{
  "horizontal_flip": true,
  "encoder_shared_expert": true,
  "decoder_weight_standardization": false,
  "decoder_block": "bottleneck",
  "eps": 1e-08,
  "epochs": 53.1,
  "final_lr_fraction": 0.05
}
Rows from block 4 of the encoder of a small image VAE, named by matrix and row number. Rows with one number belong to one neuron. Each number is 50 + 15 x the weight over its row's rms, rounded and kept within 0 to 99. All counts start at 0.
After each neuron's rows are labels from the 100 images, of 14976, where the neuron reaches its highest value: "place" is the part of the image that holds the peak. Only what is clearly more common there than usual is listed. The data: retinal OCT scans (Kermany 2017). In brackets: how many of the 100.
# fc1: MLP up (encoder.blocks.4.mlp.fc1.weight, 1536x384), inputs 192-383
# fc2: MLP down (encoder.blocks.4.mlp.fc2.weight, 384x1536, transposed), outputs 192-383

fc1.434:52 69 66 65 27 56 45 65 27 57 33 76 72 42 18 15 31 49 51 58 58 58 53 47 65 33 48 44 87 63 47 50 57 37 40 48 56 32 58 67 54 61 48 36 50 70 45 59 51 61 69 35 32 56 77 50 62 61 45 55 41 87 40 63 48 24 47 57 39 27 57 50 58 51 26 66 50 42 54 70 59 29 56 49 52 54 46 48 34 29 38 45 45 55 52 50 64 65 46 39 51 44 50 62 59 63 33 43 49 42 46 39 67 48 57 65 33 54 40 20 53 67 47 36 52 38 57 33 55 52 42 54 28 53 08 60 49 26 31 54 62 62 37 40 66 65 41 37 39 73 40 62 31 53 53 52 35 61 64 99 73 51 58 66 47 13 65 52 40 51 56 49 46 40 64 57 35 42 30 75 55 60 31 54 53 44 58 63 43 40 26 69
fc2.434:47 36 68 70 63 50 75 49 28 38 60 32 45 19 31 43 23 83 12 42 00 52 55 62 35 47 45 71 48 35 22 54 42 42 53 68 61 52 67 53 67 55 48 41 51 42 51 54 17 57 35 27 39 37 54 56 48 49 64 47 40 74 47 53 31 04 48 43 47 46 56 61 57 56 38 51 37 59 53 49 39 46 54 51 36 52 49 39 45 13 43 46 64 33 24 41 41 35 60 36 26 48 60 23 12 90 57 44 62 50 26 60 17 68 39 63 57 63 50 43 67 43 50 52 58 13 48 45 28 74 51 62 41 53 61 40 50 33 52 48 43 37 65 55 50 60 38 32 38 37 71 31 38 47 48 22 45 31 30 40 64 45 55 66 93 50 49 66 56 57 51 67 53 46 48 52 52 44 56 27 43 54 62 52 38 42 62 32 53 08 56 58
place: centre (32)

fc1.595:37 76 47 72 69 82 15 50 47 75 24 39 52 57 55 28 43 11 39 74 38 84 49 63 61 59 38 55 25 72 67 43 49 63 54 59 74 47 65 72 45 71 62 53 44 37 91 56 68 64 57 50 54 55 54 34 43 54 40 48 35 66 47 43 40 48 31 42 45 66 29 49 53 23 37 60 44 41 48 41 25 35 35 18 27 66 37 62 52 53 44 55 43 41 54 59 48 85 42 32 34 43 54 39 60 62 56 51 36 47 48 32 05 51 56 46 39 69 39 26 56 24 38 36 58 64 67 35 65 48 36 61 46 67 28 25 46 55 52 42 49 51 68 54 46 65 56 48 78 51 42 45 45 49 60 61 27 63 44 58 64 43 59 40 62 36 85 46 24 46 52 38 71 69 54 46 47 38 38 54 41 66 33 56 77 55 50 60 34 53 20 54
fc2.595:55 42 58 48 44 59 50 38 48 55 57 44 41 00 53 46 54 58 61 46 27 41 47 49 85 39 46 53 66 33 73 44 58 45 49 76 31 50 69 62 71 59 50 36 45 57 64 45 56 35 00 36 74 24 25 52 44 52 48 74 46 43 59 48 61 49 60 69 57 64 47 65 63 63 30 53 66 30 55 39 74 51 49 70 51 51 53 49 29 51 45 54 75 62 45 48 46 47 43 31 62 56 39 59 32 26 99 41 60 41 53 31 82 69 13 56 45 57 63 44 34 28 42 41 31 54 38 62 10 43 42 68 84 49 50 56 52 48 61 38 50 26 28 61 51 55 36 38 58 54 56 56 38 58 35 45 41 50 52 54 50 62 72 67 63 52 51 57 65 62 56 64 41 59 57 53 54 51 04 34 32 54 46 56 41 53 28 60 60 50 66 76
place: centre (30)

fc1.315:42 52 47 99 89 53 79 48 46 43 36 50 70 75 54 48 38 32 43 57 47 22 59 46 36 67 56 72 38 69 60 50 41 67 79 45 61 50 47 53 45 58 50 44 41 36 51 76 39 40 75 42 42 50 56 63 35 47 60 44 82 61 36 63 63 46 46 50 37 26 29 31 47 61 47 59 45 37 63 46 45 49 44 29 42 44 49 48 64 40 44 43 28 56 46 53 27 29 38 48 32 52 54 30 35 31 80 34 37 56 45 36 40 57 78 22 69 48 40 53 28 47 26 15 43 44 60 49 56 41 59 71 68 57 20 44 53 54 26 58 49 46 37 62 44 52 22 31 42 46 52 31 59 47 41 69 69 48 30 57 60 34 26 19 66 44 40 47 57 48 46 78 33 30 27 44 42 43 53 23 37 62 50 68 51 52 19 81 63 41 18 13
fc2.315:49 43 66 23 03 65 26 53 70 21 37 41 47 46 78 50 51 52 70 34 54 49 36 62 63 53 77 54 72 16 29 56 55 40 27 58 45 52 43 74 69 62 63 46 62 43 21 46 40 45 94 53 34 46 35 50 63 35 59 54 59 45 48 40 67 74 49 50 69 35 56 67 42 64 55 60 47 41 49 31 45 61 45 59 37 67 42 72 18 63 49 56 49 66 31 55 62 55 37 32 38 45 49 44 42 99 42 14 64 50 56 64 48 28 39 53 35 36 55 50 18 68 32 64 25 35 27 47 32 52 59 73 65 51 44 61 54 62 70 01 56 31 35 47 49 53 45 43 52 70 57 52 29 44 34 30 34 16 68 44 54 46 47 78 32 30 69 56 43 60 53 37 67 60 80 47 53 51 10 70 48 55 68 46 38 48 64 07 37 34 56 45
place: centre (36)

fc1.251:11 58 28 68 37 65 51 58 43 48 45 18 41 22 48 34 40 29 36 49 81 54 37 50 31 80 28 47 52 38 55 58 43 64 46 58 93 41 42 53 39 59 55 32 36 42 37 68 64 84 57 42 49 60 43 44 41 47 41 25 68 58 32 44 76 49 51 53 44 12 48 45 60 30 72 33 33 44 47 20 43 40 39 61 36 49 37 39 53 70 42 60 45 49 59 43 63 34 55 63 28 28 32 39 55 25 39 60 55 57 45 51 73 48 75 56 63 43 60 49 55 35 13 58 47 48 53 46 54 40 57 53 53 67 38 32 52 48 38 41 40 70 48 45 48 55 55 48 45 62 32 56 58 62 74 16 47 53 70 31 33 37 21 63 47 69 38 49 46 52 37 38 70 55 34 47 51 49 50 58 34 67 70 48 31 49 39 35 60 58 22 50
fc2.251:42 31 79 40 47 13 74 57 47 37 61 41 84 38 72 79 40 44 39 46 29 52 40 30 51 49 41 59 77 80 24 49 57 49 55 47 17 62 44 56 59 51 53 53 41 41 20 36 55 55 72 54 35 60 43 52 43 49 71 39 43 60 52 71 34 81 42 53 57 59 46 43 34 41 21 49 53 46 47 67 66 87 51 59 50 68 70 67 20 76 49 38 86 58 45 53 51 65 36 35 39 57 49 20 75 44 36 20 40 50 37 30 32 96 52 61 63 54 43 39 77 57 72 46 60 42 57 50 53 43 77 37 40 77 89 59 52 13 56 62 44 20 29 60 44 56 53 44 57 23 68 69 45 19 45 87 46 57 30 72 50 50 58 37 68 68 72 48 54 48 49 46 53 45 60 57 58 64 91 53 51 47 55 51 51 38 56 35 49 48 60 36
place: middle left (46)

fc1.696:33 37 35 73 52 04 26 40 62 56 24 49 51 41 53 72 56 50 63 51 58 43 59 48 39 31 64 69 61 53 59 50 43 47 31 31 54 71 44 72 67 47 54 52 31 54 37 50 61 63 51 76 28 51 67 45 31 46 31 53 83 71 55 59 70 56 48 35 28 59 46 53 36 33 55 54 65 42 69 52 73 37 45 99 40 34 56 46 42 52 43 48 52 38 14 62 57 55 50 43 45 38 58 32 48 26 38 55 47 54 37 31 72 15 22 55 41 35 42 34 38 46 49 32 66 41 60 40 54 45 77 49 60 43 58 35 39 37 24 76 70 46 18 55 41 30 45 53 78 76 34 32 76 64 78 33 45 26 62 75 41 48 52 37 52 35 46 71 48 53 52 53 43 59 38 54 56 33 48 57 58 62 79 60 72 64 40 56 82 58 81 66
fc2.696:57 58 41 39 58 41 37 55 48 41 58 21 48 51 52 16 38 37 51 61 37 59 52 33 37 19 36 52 46 48 50 48 44 64 65 59 49 50 72 54 86 37 58 69 69 39 72 50 33 56 61 51 22 20 42 46 60 56 59 64 13 29 48 73 65 59 33 63 62 43 54 49 31 52 18 65 63 55 44 41 68 62 34 15 45 56 57 40 41 51 50 43 39 29 29 48 54 51 56 37 54 47 62 42 16 46 97 35 56 65 51 54 66 92 57 55 48 48 28 28 51 30 55 47 52 61 84 51 37 53 44 60 32 70 44 51 53 45 50 57 41 28 32 43 53 45 47 44 56 57 38 57 44 30 43 11 62 70 45 57 31 47 41 47 54 45 78 53 48 46 44 57 41 36 48 49 57 65 60 35 38 56 43 57 28 65 60 35 21 45 37 36
place: middle left (31)

fc1.767:49 30 31 78 30 45 74 66 45 71 57 20 18 06 37 60 51 46 59 59 59 78 51 47 43 55 29 43 31 27 19 41 75 70 31 64 57 20 59 51 50 65 57 38 41 35 49 57 56 50 56 56 43 65 44 22 59 70 46 56 78 61 42 24 48 53 50 45 55 54 31 28 49 43 42 81 45 64 59 37 61 49 47 46 55 68 37 55 43 32 37 36 37 41 45 43 78 43 74 54 56 41 39 20 38 61 50 49 54 53 47 66 53 59 08 47 40 53 15 28 54 42 52 29 46 33 55 40 54 56 48 33 40 46 57 47 55 54 36 71 73 93 51 66 74 66 53 50 52 34 48 31 45 61 33 53 45 64 54 55 33 38 41 50 75 56 84 52 49 54 36 68 44 62 38 57 49 38 67 68 58 48 55 55 70 53 43 45 55 55 71 45
fc2.767:48 39 77 56 61 55 49 55 54 16 50 94 51 71 53 60 43 55 63 33 41 50 56 47 14 65 60 48 44 66 96 49 51 53 63 36 21 42 51 44 70 38 58 54 39 31 24 45 13 58 15 69 70 66 43 48 49 58 57 49 36 44 46 50 50 35 58 59 68 38 56 33 60 49 44 32 41 52 53 65 12 47 57 51 56 65 47 55 51 53 59 56 39 56 38 54 50 42 55 39 37 58 48 63 70 29 21 50 52 41 78 60 53 14 69 66 39 59 61 47 39 74 43 58 41 65 74 64 56 24 47 36 71 42 61 48 52 28 38 39 43 43 61 51 44 44 49 66 35 20 58 44 55 68 51 72 45 35 58 48 47 65 34 35 64 72 61 49 48 45 54 58 62 72 84 51 43 38 48 52 52 48 40 56 34 54 71 63 38 34 43 88
place: centre (32)

fc1.346:71 54 40 69 59 26 30 47 46 63 23 60 57 52 59 99 65 30 43 72 39 38 52 36 38 55 55 75 61 59 18 62 49 08 51 51 46 42 61 50 56 57 63 65 48 79 36 53 24 57 64 42 51 62 66 52 35 63 46 30 93 27 47 74 80 54 50 54 59 43 48 40 50 47 39 53 51 46 51 55 70 42 48 53 50 51 40 37 33 42 34 38 58 43 54 54 63 38 40 80 23 51 54 34 75 55 66 53 52 43 45 44 45 26 40 61 36 46 55 47 25 23 49 47 33 28 49 49 34 46 49 62 45 97 38 43 46 49 36 64 65 39 53 38 44 38 44 22 64 57 46 48 67 38 76 48 81 28 71 87 58 54 68 77 51 63 54 26 65 53 52 65 58 55 30 62 40 38 28 35 64 65 27 60 54 59 61 36 60 60 69 76
fc2.346:44 69 27 46 55 33 35 37 42 58 64 26 53 33 67 50 55 80 82 37 71 53 53 69 52 53 22 43 79 55 52 50 24 58 39 40 55 48 62 52 38 74 49 43 54 25 60 50 50 59 67 63 66 36 16 45 42 55 56 27 50 55 44 55 71 19 70 42 69 55 22 40 39 58 55 51 33 33 53 20 69 62 42 81 45 48 40 31 50 43 61 49 35 74 15 70 46 57 64 65 75 46 52 64 33 17 68 71 61 51 58 72 43 65 47 32 61 63 46 47 61 68 43 41 81 57 52 44 47 46 50 75 45 45 44 71 58 32 81 40 55 51 63 49 43 53 46 69 68 88 30 68 80 51 35 98 37 70 63 48 37 30 45 33 46 34 47 48 41 56 28 57 63 59 73 53 53 32 38 16 50 49 50 46 60 67 44 22 42 32 51 72
place: middle left (56)

fc1.308:44 63 67 64 43 35 46 54 55 67 39 53 60 66 74 38 37 47 47 56 39 37 72 82 58 29 29 46 99 43 45 53 65 52 75 68 56 54 16 63 78 82 56 43 39 69 49 47 56 54 61 46 63 65 34 66 56 59 31 41 41 60 49 46 76 56 42 39 52 55 32 60 36 46 45 62 34 28 56 25 50 38 50 43 55 70 52 61 49 47 37 34 42 35 60 53 24 43 25 51 43 40 46 39 34 32 64 62 46 57 45 56 69 56 28 48 61 60 52 40 52 76 39 43 42 57 64 48 77 49 61 57 63 24 44 46 56 59 33 42 55 99 39 40 55 64 27 56 51 41 54 33 36 35 62 41 26 61 24 52 51 44 28 48 52 37 55 42 52 44 47 54 52 63 45 49 32 47 61 50 37 62 39 55 55 58 25 19 41 53 37 59
fc2.308:49 53 28 67 66 30 45 37 63 64 37 25 65 25 68 60 61 61 39 48 47 56 31 84 27 38 73 73 32 55 92 48 47 41 40 51 76 30 48 59 69 48 59 53 47 48 39 69 32 61 54 47 41 42 46 56 50 45 58 28 75 45 42 59 60 49 57 54 70 43 41 32 70 37 48 42 37 35 48 43 71 52 38 73 46 56 41 26 35 73 38 35 43 66 00 61 58 44 63 69 29 47 49 45 92 74 18 34 73 48 61 63 06 48 43 58 81 69 41 60 57 56 55 73 64 41 48 51 24 51 43 14 46 60 51 66 47 41 49 24 51 38 09 47 48 55 46 65 62 51 35 10 67 65 53 26 51 24 60 47 56 33 60 46 68 55 54 57 41 64 65 54 55 53 48 58 63 43 59 37 56 55 62 52 67 43 69 68 36 74 60 34
place: centre (34); middle right (28)

fc1.156:45 37 58 61 39 21 78 51 40 54 34 43 55 89 65 65 26 43 69 44 37 39 78 18 19 61 49 41 51 61 35 61 33 30 37 39 50 40 48 60 52 62 55 38 28 28 41 67 51 57 58 34 52 61 49 50 41 47 59 41 56 65 60 52 41 35 42 19 55 52 24 38 61 36 39 43 17 30 50 59 42 54 52 67 53 68 40 57 54 11 37 40 67 59 51 64 83 29 47 35 61 33 51 47 31 34 38 47 53 55 44 31 36 30 63 53 24 48 28 43 29 72 18 49 36 59 58 33 69 56 47 60 58 70 64 61 69 35 24 61 60 51 63 49 55 53 40 55 37 79 57 27 37 58 76 35 51 48 21 25 77 47 60 44 36 64 31 52 48 52 75 71 67 27 55 46 44 30 26 44 51 72 41 68 61 62 63 53 67 56 33 54
fc2.156:56 51 29 32 44 35 63 48 75 35 44 47 46 39 54 37 39 49 43 33 38 50 28 64 36 51 71 45 36 55 67 40 48 57 56 19 45 64 44 38 33 41 69 35 59 70 19 49 34 46 63 55 43 50 56 54 48 50 80 56 30 57 56 57 35 38 71 33 34 61 69 35 64 53 65 33 33 47 61 32 84 54 53 40 58 43 37 66 66 64 66 42 52 48 34 54 78 49 61 99 57 69 51 49 68 91 61 62 57 49 68 58 64 12 69 53 25 39 50 69 55 57 73 67 32 60 90 80 50 56 34 67 40 31 66 74 73 41 71 61 54 29 51 46 44 24 52 47 46 63 44 74 49 47 34 44 48 74 60 45 71 47 54 74 67 48 46 69 58 50 56 21 50 12 54 38 25 38 66 48 12 47 42 44 47 44 67 11 36 30 66 49
place: bottom left (43)

fc1.247:53 26 87 60 50 82 42 45 48 61 23 54 39 85 42 53 45 34 00 47 61 58 54 83 24 77 60 52 30 54 36 47 40 43 47 53 54 58 45 49 37 78 57 66 40 57 29 71 47 55 44 39 49 64 53 54 39 64 53 14 47 44 49 42 78 57 51 44 37 55 50 45 32 25 55 54 68 35 45 47 55 44 47 52 81 38 37 39 46 57 35 55 52 34 99 48 23 64 33 32 34 50 37 40 54 52 73 41 64 47 47 46 66 26 44 31 58 53 44 39 35 30 46 37 53 35 68 63 45 48 35 63 59 73 72 33 53 47 79 40 31 30 99 58 68 55 55 46 53 51 47 38 20 17 67 35 60 51 56 57 53 66 36 34 51 66 48 58 35 46 64 29 54 44 34 53 46 40 34 46 60 54 29 55 46 48 50 61 54 65 53 73
fc2.247:63 46 48 32 74 31 23 49 43 79 63 14 40 59 39 52 58 22 43 56 30 58 46 70 51 41 27 48 38 45 45 55 39 70 43 55 90 65 60 59 22 52 58 44 48 43 62 41 09 35 80 15 62 32 38 41 40 44 57 18 37 59 42 56 49 36 40 50 41 47 38 56 54 27 56 57 22 64 47 28 58 28 46 56 59 56 54 64 52 50 56 47 45 40 42 51 55 49 52 52 44 56 49 45 30 67 55 48 33 44 36 39 47 44 27 35 66 67 28 57 58 51 52 61 66 52 18 57 41 47 42 82 63 23 34 65 48 89 65 52 42 51 37 45 60 49 46 52 39 45 45 61 47 39 13 39 41 42 31 58 42 39 36 45 76 53 35 52 54 49 53 59 42 58 60 56 56 28 44 65 59 59 53 48 66 66 81 47 41 43 53 43
place: middle left (55); top left (27)

fc1.611:32 58 37 65 70 44 72 46 49 49 65 65 37 51 41 35 72 39 84 50 13 69 47 32 48 21 68 56 34 31 58 69 33 14 49 61 64 33 36 66 57 68 54 63 48 45 55 40 50 72 01 55 45 60 60 59 46 38 41 47 21 27 41 53 48 54 42 48 34 40 53 67 46 59 49 54 23 47 29 48 43 49 37 70 56 58 38 39 24 47 42 51 66 64 29 51 67 63 35 48 55 45 54 71 15 17 35 51 78 39 38 36 69 24 46 39 36 45 64 68 35 45 34 59 50 69 66 50 68 42 58 44 45 33 69 40 47 46 21 30 60 25 57 56 50 77 48 40 52 80 45 44 60 52 55 61 48 48 47 24 65 35 40 44 50 52 52 50 43 49 59 24 51 33 38 32 43 46 41 56 35 59 66 50 91 62 24 59 25 73 52 52
fc2.611:62 65 27 49 49 33 83 54 54 50 47 60 46 84 54 22 46 34 71 29 65 60 46 58 67 56 64 53 57 32 40 21 46 35 40 93 42 42 46 65 48 47 42 65 39 58 73 55 64 53 43 42 31 33 83 44 44 42 51 83 53 38 50 45 65 45 26 47 22 48 60 45 49 28 55 62 75 35 43 36 24 58 61 49 61 43 46 43 44 13 42 51 18 56 48 50 56 58 56 47 61 48 61 67 02 49 39 64 49 46 44 53 54 51 43 70 48 35 66 48 48 74 44 50 10 69 49 54 47 48 54 79 57 55 42 45 45 12 37 45 45 80 33 61 60 37 38 46 46 99 40 10 58 70 50 34 41 77 39 29 54 46 55 48 29 31 55 54 48 60 47 61 58 27 43 45 55 44 30 91 69 52 39 57 33 51 45 51 48 83 27 42
place: bottom left (73)

fc1.565:40 69 68 58 34 35 62 47 41 75 41 35 58 18 33 61 62 38 67 52 45 40 55 51 49 38 58 38 61 40 21 61 43 47 52 62 51 50 24 55 88 61 45 39 60 57 29 58 39 70 90 68 36 48 67 55 05 90 63 40 28 54 49 39 49 36 46 59 51 32 52 57 50 43 26 53 59 44 53 34 58 26 67 56 33 46 43 56 37 67 37 51 86 52 71 65 35 48 42 48 32 44 56 23 57 37 39 36 47 54 43 51 48 78 75 59 28 52 57 44 63 33 39 39 50 53 47 46 32 61 42 58 54 48 33 24 57 42 42 38 64 73 55 36 58 38 50 53 30 90 48 51 49 57 57 94 64 44 53 58 61 48 53 64 27 59 58 63 10 49 48 47 55 41 29 32 34 45 34 66 35 58 71 58 65 58 26 52 35 46 37 36
fc2.565:52 53 55 23 45 52 55 66 48 72 53 49 83 42 69 77 11 27 63 58 31 48 57 19 28 26 68 29 69 65 42 64 40 39 47 46 04 75 46 51 71 49 49 36 45 33 42 40 55 32 43 99 51 39 47 51 27 41 61 35 62 45 51 48 44 18 59 65 62 59 52 67 54 51 31 38 58 39 46 63 47 51 56 34 52 61 53 54 40 11 55 50 29 44 36 45 43 41 54 26 08 49 59 77 65 31 50 52 56 56 61 66 32 00 52 71 65 42 59 47 75 39 38 83 58 51 50 33 28 45 46 61 41 81 71 60 49 50 63 62 43 33 27 55 53 50 46 61 42 52 58 59 19 30 65 79 06 50 22 46 54 61 52 51 80 44 47 74 57 51 42 57 48 47 41 50 50 66 34 81 60 49 57 56 55 57 42 34 22 18 50 48
place: middle left (29)

fc1.681:40 34 44 69 45 82 72 52 47 88 41 72 63 17 48 49 44 79 42 61 73 08 68 55 20 56 53 45 24 56 60 71 49 40 40 48 63 82 44 56 55 48 60 35 42 56 28 60 07 52 32 40 49 48 52 45 44 57 48 55 74 64 51 41 26 35 49 43 50 58 65 54 41 58 65 47 57 46 60 36 49 40 62 43 32 41 43 50 55 66 41 25 23 65 59 50 25 40 73 38 74 60 65 42 57 47 52 18 44 63 40 51 60 46 75 47 93 24 58 54 25 60 41 46 61 40 49 62 60 51 65 37 34 63 49 51 64 54 71 43 39 33 45 32 54 45 43 42 58 12 37 24 60 33 59 61 59 49 37 34 48 47 63 65 38 56 30 63 76 65 49 60 25 47 37 56 36 26 46 58 63 55 48 60 55 66 66 74 77 49 53 58
fc2.681:52 17 68 50 57 36 23 39 48 43 50 26 58 59 49 49 71 39 59 34 62 56 47 46 35 70 31 59 74 68 72 56 46 80 54 38 62 47 55 44 65 56 55 37 51 43 25 42 53 50 59 51 46 66 12 40 45 49 38 25 61 26 57 31 74 55 47 62 62 56 49 59 50 44 55 39 29 59 57 52 45 62 40 55 38 41 50 52 25 80 57 69 62 55 02 60 51 40 61 50 52 48 47 64 52 69 12 55 70 50 40 55 40 19 58 44 38 54 42 35 55 51 41 97 68 23 43 50 57 39 57 37 55 48 28 59 61 44 48 44 41 57 32 41 48 45 46 60 64 44 44 56 54 72 74 51 30 18 47 45 45 41 44 40 66 52 42 44 54 47 67 14 57 38 59 55 58 41 48 60 59 43 70 57 37 57 23 19 54 36 58 67
place: centre (44)

fc1.337:16 39 83 39 22 63 46 57 43 61 59 67 30 15 54 73 48 39 70 52 69 43 64 56 45 53 37 48 80 38 34 54 58 65 74 63 62 65 58 40 57 55 46 56 44 59 19 70 54 39 71 40 37 43 47 53 49 74 33 49 54 49 39 41 59 36 59 57 52 35 54 71 75 60 48 45 80 34 66 39 56 31 63 48 44 45 40 60 19 20 45 41 36 56 51 48 47 47 66 64 60 31 38 36 57 72 35 22 33 51 55 47 46 41 69 48 38 52 40 53 45 38 50 44 31 60 23 51 51 59 41 52 39 61 55 37 47 48 68 40 44 44 99 43 58 42 44 58 46 58 32 45 52 56 96 30 66 61 41 40 37 55 49 61 34 27 60 72 33 58 37 68 61 73 41 52 41 47 36 66 52 67 90 58 54 62 17 17 57 28 44 58
fc2.337:57 56 47 37 67 45 26 51 42 54 42 04 59 58 78 79 43 40 48 66 71 56 46 29 58 18 46 58 55 57 73 48 42 48 44 19 52 55 60 65 50 59 45 60 40 46 58 68 67 62 54 35 57 70 28 52 33 62 41 37 20 50 54 55 64 74 50 39 64 44 46 38 58 47 58 65 64 53 51 54 58 57 45 57 56 38 47 38 72 79 54 50 46 51 23 51 41 53 47 44 60 49 75 80 50 33 18 71 58 49 48 34 86 43 59 39 84 45 48 54 57 83 28 89 75 27 61 46 31 36 49 45 64 67 65 48 54 55 58 23 62 47 41 38 47 73 46 53 42 61 42 42 21 51 31 24 62 30 66 50 62 43 40 54 60 62 39 14 40 51 47 43 52 37 44 55 45 52 87 58 34 40 70 51 60 53 75 76 33 38 79 46
place: middle left (54); top left (30)

fc1.545:39 77 65 54 22 58 46 38 38 63 40 64 50 57 13 46 62 45 48 49 41 87 48 57 61 60 80 99 31 58 42 53 54 28 51 49 67 57 53 31 70 71 64 63 35 49 49 44 50 31 43 59 61 56 76 62 42 53 39 66 53 38 45 43 62 52 22 43 19 38 39 56 37 28 50 58 26 43 52 51 33 65 39 41 77 45 53 61 29 34 29 32 21 51 51 51 61 72 52 36 67 52 48 46 41 50 54 21 43 45 29 57 39 63 56 32 39 31 44 49 16 36 55 38 41 52 57 49 39 33 66 51 34 52 29 42 61 48 55 60 37 32 56 61 71 39 60 39 48 42 45 58 70 51 49 69 49 48 37 52 50 51 45 74 20 62 31 38 43 58 48 53 45 25 66 57 48 34 63 62 56 44 27 56 68 62 43 82 65 87 27 56
fc2.545:52 32 99 49 33 43 48 55 40 53 63 52 61 66 51 54 47 15 18 34 66 52 44 47 43 63 77 48 92 45 26 53 56 50 47 64 72 43 69 47 67 62 62 52 37 25 43 49 40 58 29 19 41 99 55 45 57 52 52 43 33 50 49 35 23 57 59 48 80 50 42 40 42 37 36 52 58 67 55 46 34 46 37 61 36 40 41 73 58 61 60 50 55 51 50 59 52 39 67 42 42 46 44 70 47 88 24 46 33 51 44 61 45 22 25 57 34 63 53 58 71 54 40 70 82 15 51 40 53 34 47 24 24 64 55 37 56 32 35 04 55 36 30 46 61 38 50 52 57 54 41 50 60 84 68 40 45 40 54 65 54 39 55 36 17 48 59 50 63 54 63 45 58 14 91 55 61 45 18 80 58 40 40 50 16 64 44 34 40 26 60 63
place: middle left (27)

fc1.375:45 35 41 71 33 16 63 53 61 79 51 34 49 45 45 51 70 39 67 44 61 41 52 31 34 39 27 79 53 74 46 34 53 53 50 57 88 31 56 61 44 55 60 45 37 37 36 84 64 73 87 74 40 66 80 44 46 69 66 62 62 47 46 58 58 35 50 25 54 46 25 51 41 18 37 42 65 41 57 61 39 47 30 53 48 61 53 18 36 57 27 25 31 43 58 55 64 28 56 51 50 49 48 51 55 55 42 48 71 50 37 60 40 54 40 46 63 55 41 27 43 47 40 35 61 42 51 48 70 48 53 85 75 38 23 42 53 36 38 67 78 46 67 75 46 47 33 58 49 55 19 27 64 59 42 30 45 31 52 60 64 41 53 35 70 33 56 49 39 56 62 56 17 63 30 74 51 52 50 47 62 69 49 62 46 57 53 68 37 69 36 34
fc2.375:53 12 50 46 31 69 63 51 53 42 73 65 49 46 60 31 68 45 57 44 55 50 49 41 85 45 74 27 74 44 67 61 47 33 35 71 63 30 54 74 56 41 43 35 49 51 64 36 15 58 06 67 49 44 00 50 63 53 49 67 58 39 49 51 68 52 36 45 58 55 58 63 41 48 48 52 14 57 53 54 42 52 49 51 67 40 66 72 61 47 57 52 49 24 54 45 51 54 31 58 73 52 57 74 31 97 40 56 37 61 56 40 83 64 71 46 48 34 34 64 49 46 75 42 22 63 42 43 51 57 45 56 39 51 48 53 60 75 55 00 42 23 51 58 63 41 54 39 50 84 44 30 58 63 31 47 58 70 32 37 56 38 69 57 34 60 49 50 44 59 35 50 59 49 67 47 45 63 59 75 69 50 39 43 36 53 41 24 41 72 61 56
place: centre (39); middle right (31)

fc1.78:48 37 54 33 60 58 47 29 43 16 39 21 18 72 33 52 47 42 71 61 55 39 51 37 32 47 39 78 36 55 34 67 50 39 53 59 86 81 21 53 49 59 57 31 56 82 35 61 28 94 85 38 29 61 62 55 39 68 51 53 51 43 38 58 68 22 44 34 50 69 55 32 40 59 69 45 43 37 62 30 63 40 57 20 53 52 46 59 59 50 37 32 36 39 59 59 26 50 30 15 60 63 56 70 35 56 76 49 50 44 41 58 73 19 33 23 98 48 60 50 77 46 57 46 86 57 73 37 51 43 49 60 41 75 23 42 52 53 50 48 74 82 50 48 57 37 45 84 47 21 47 53 53 55 47 69 31 58 45 52 56 52 52 56 57 56 44 62 69 47 41 21 58 35 33 41 29 38 41 45 38 49 37 60 57 67 55 55 63 37 59 42
fc2.78:52 66 50 44 60 43 12 59 57 61 48 47 77 49 62 47 51 85 41 46 59 52 41 56 55 48 31 41 44 29 31 49 59 33 43 73 41 27 57 58 53 66 54 50 52 43 51 39 61 51 21 73 54 63 51 54 58 54 43 44 56 69 55 51 50 73 52 55 70 37 56 56 45 54 52 56 78 58 49 16 63 76 53 55 72 67 40 31 32 72 54 48 39 92 68 59 60 42 69 55 73 43 51 67 58 43 45 21 48 42 60 50 16 62 14 61 40 57 53 71 38 56 75 51 48 50 43 48 59 44 53 56 26 59 72 56 56 36 35 53 34 72 44 58 39 59 58 21 46 89 38 00 50 61 40 09 40 33 80 52 54 48 61 60 58 48 50 54 47 62 36 52 47 39 65 47 56 71 00 65 66 60 57 56 65 50 37 58 35 41 42 40
place: bottom left (37)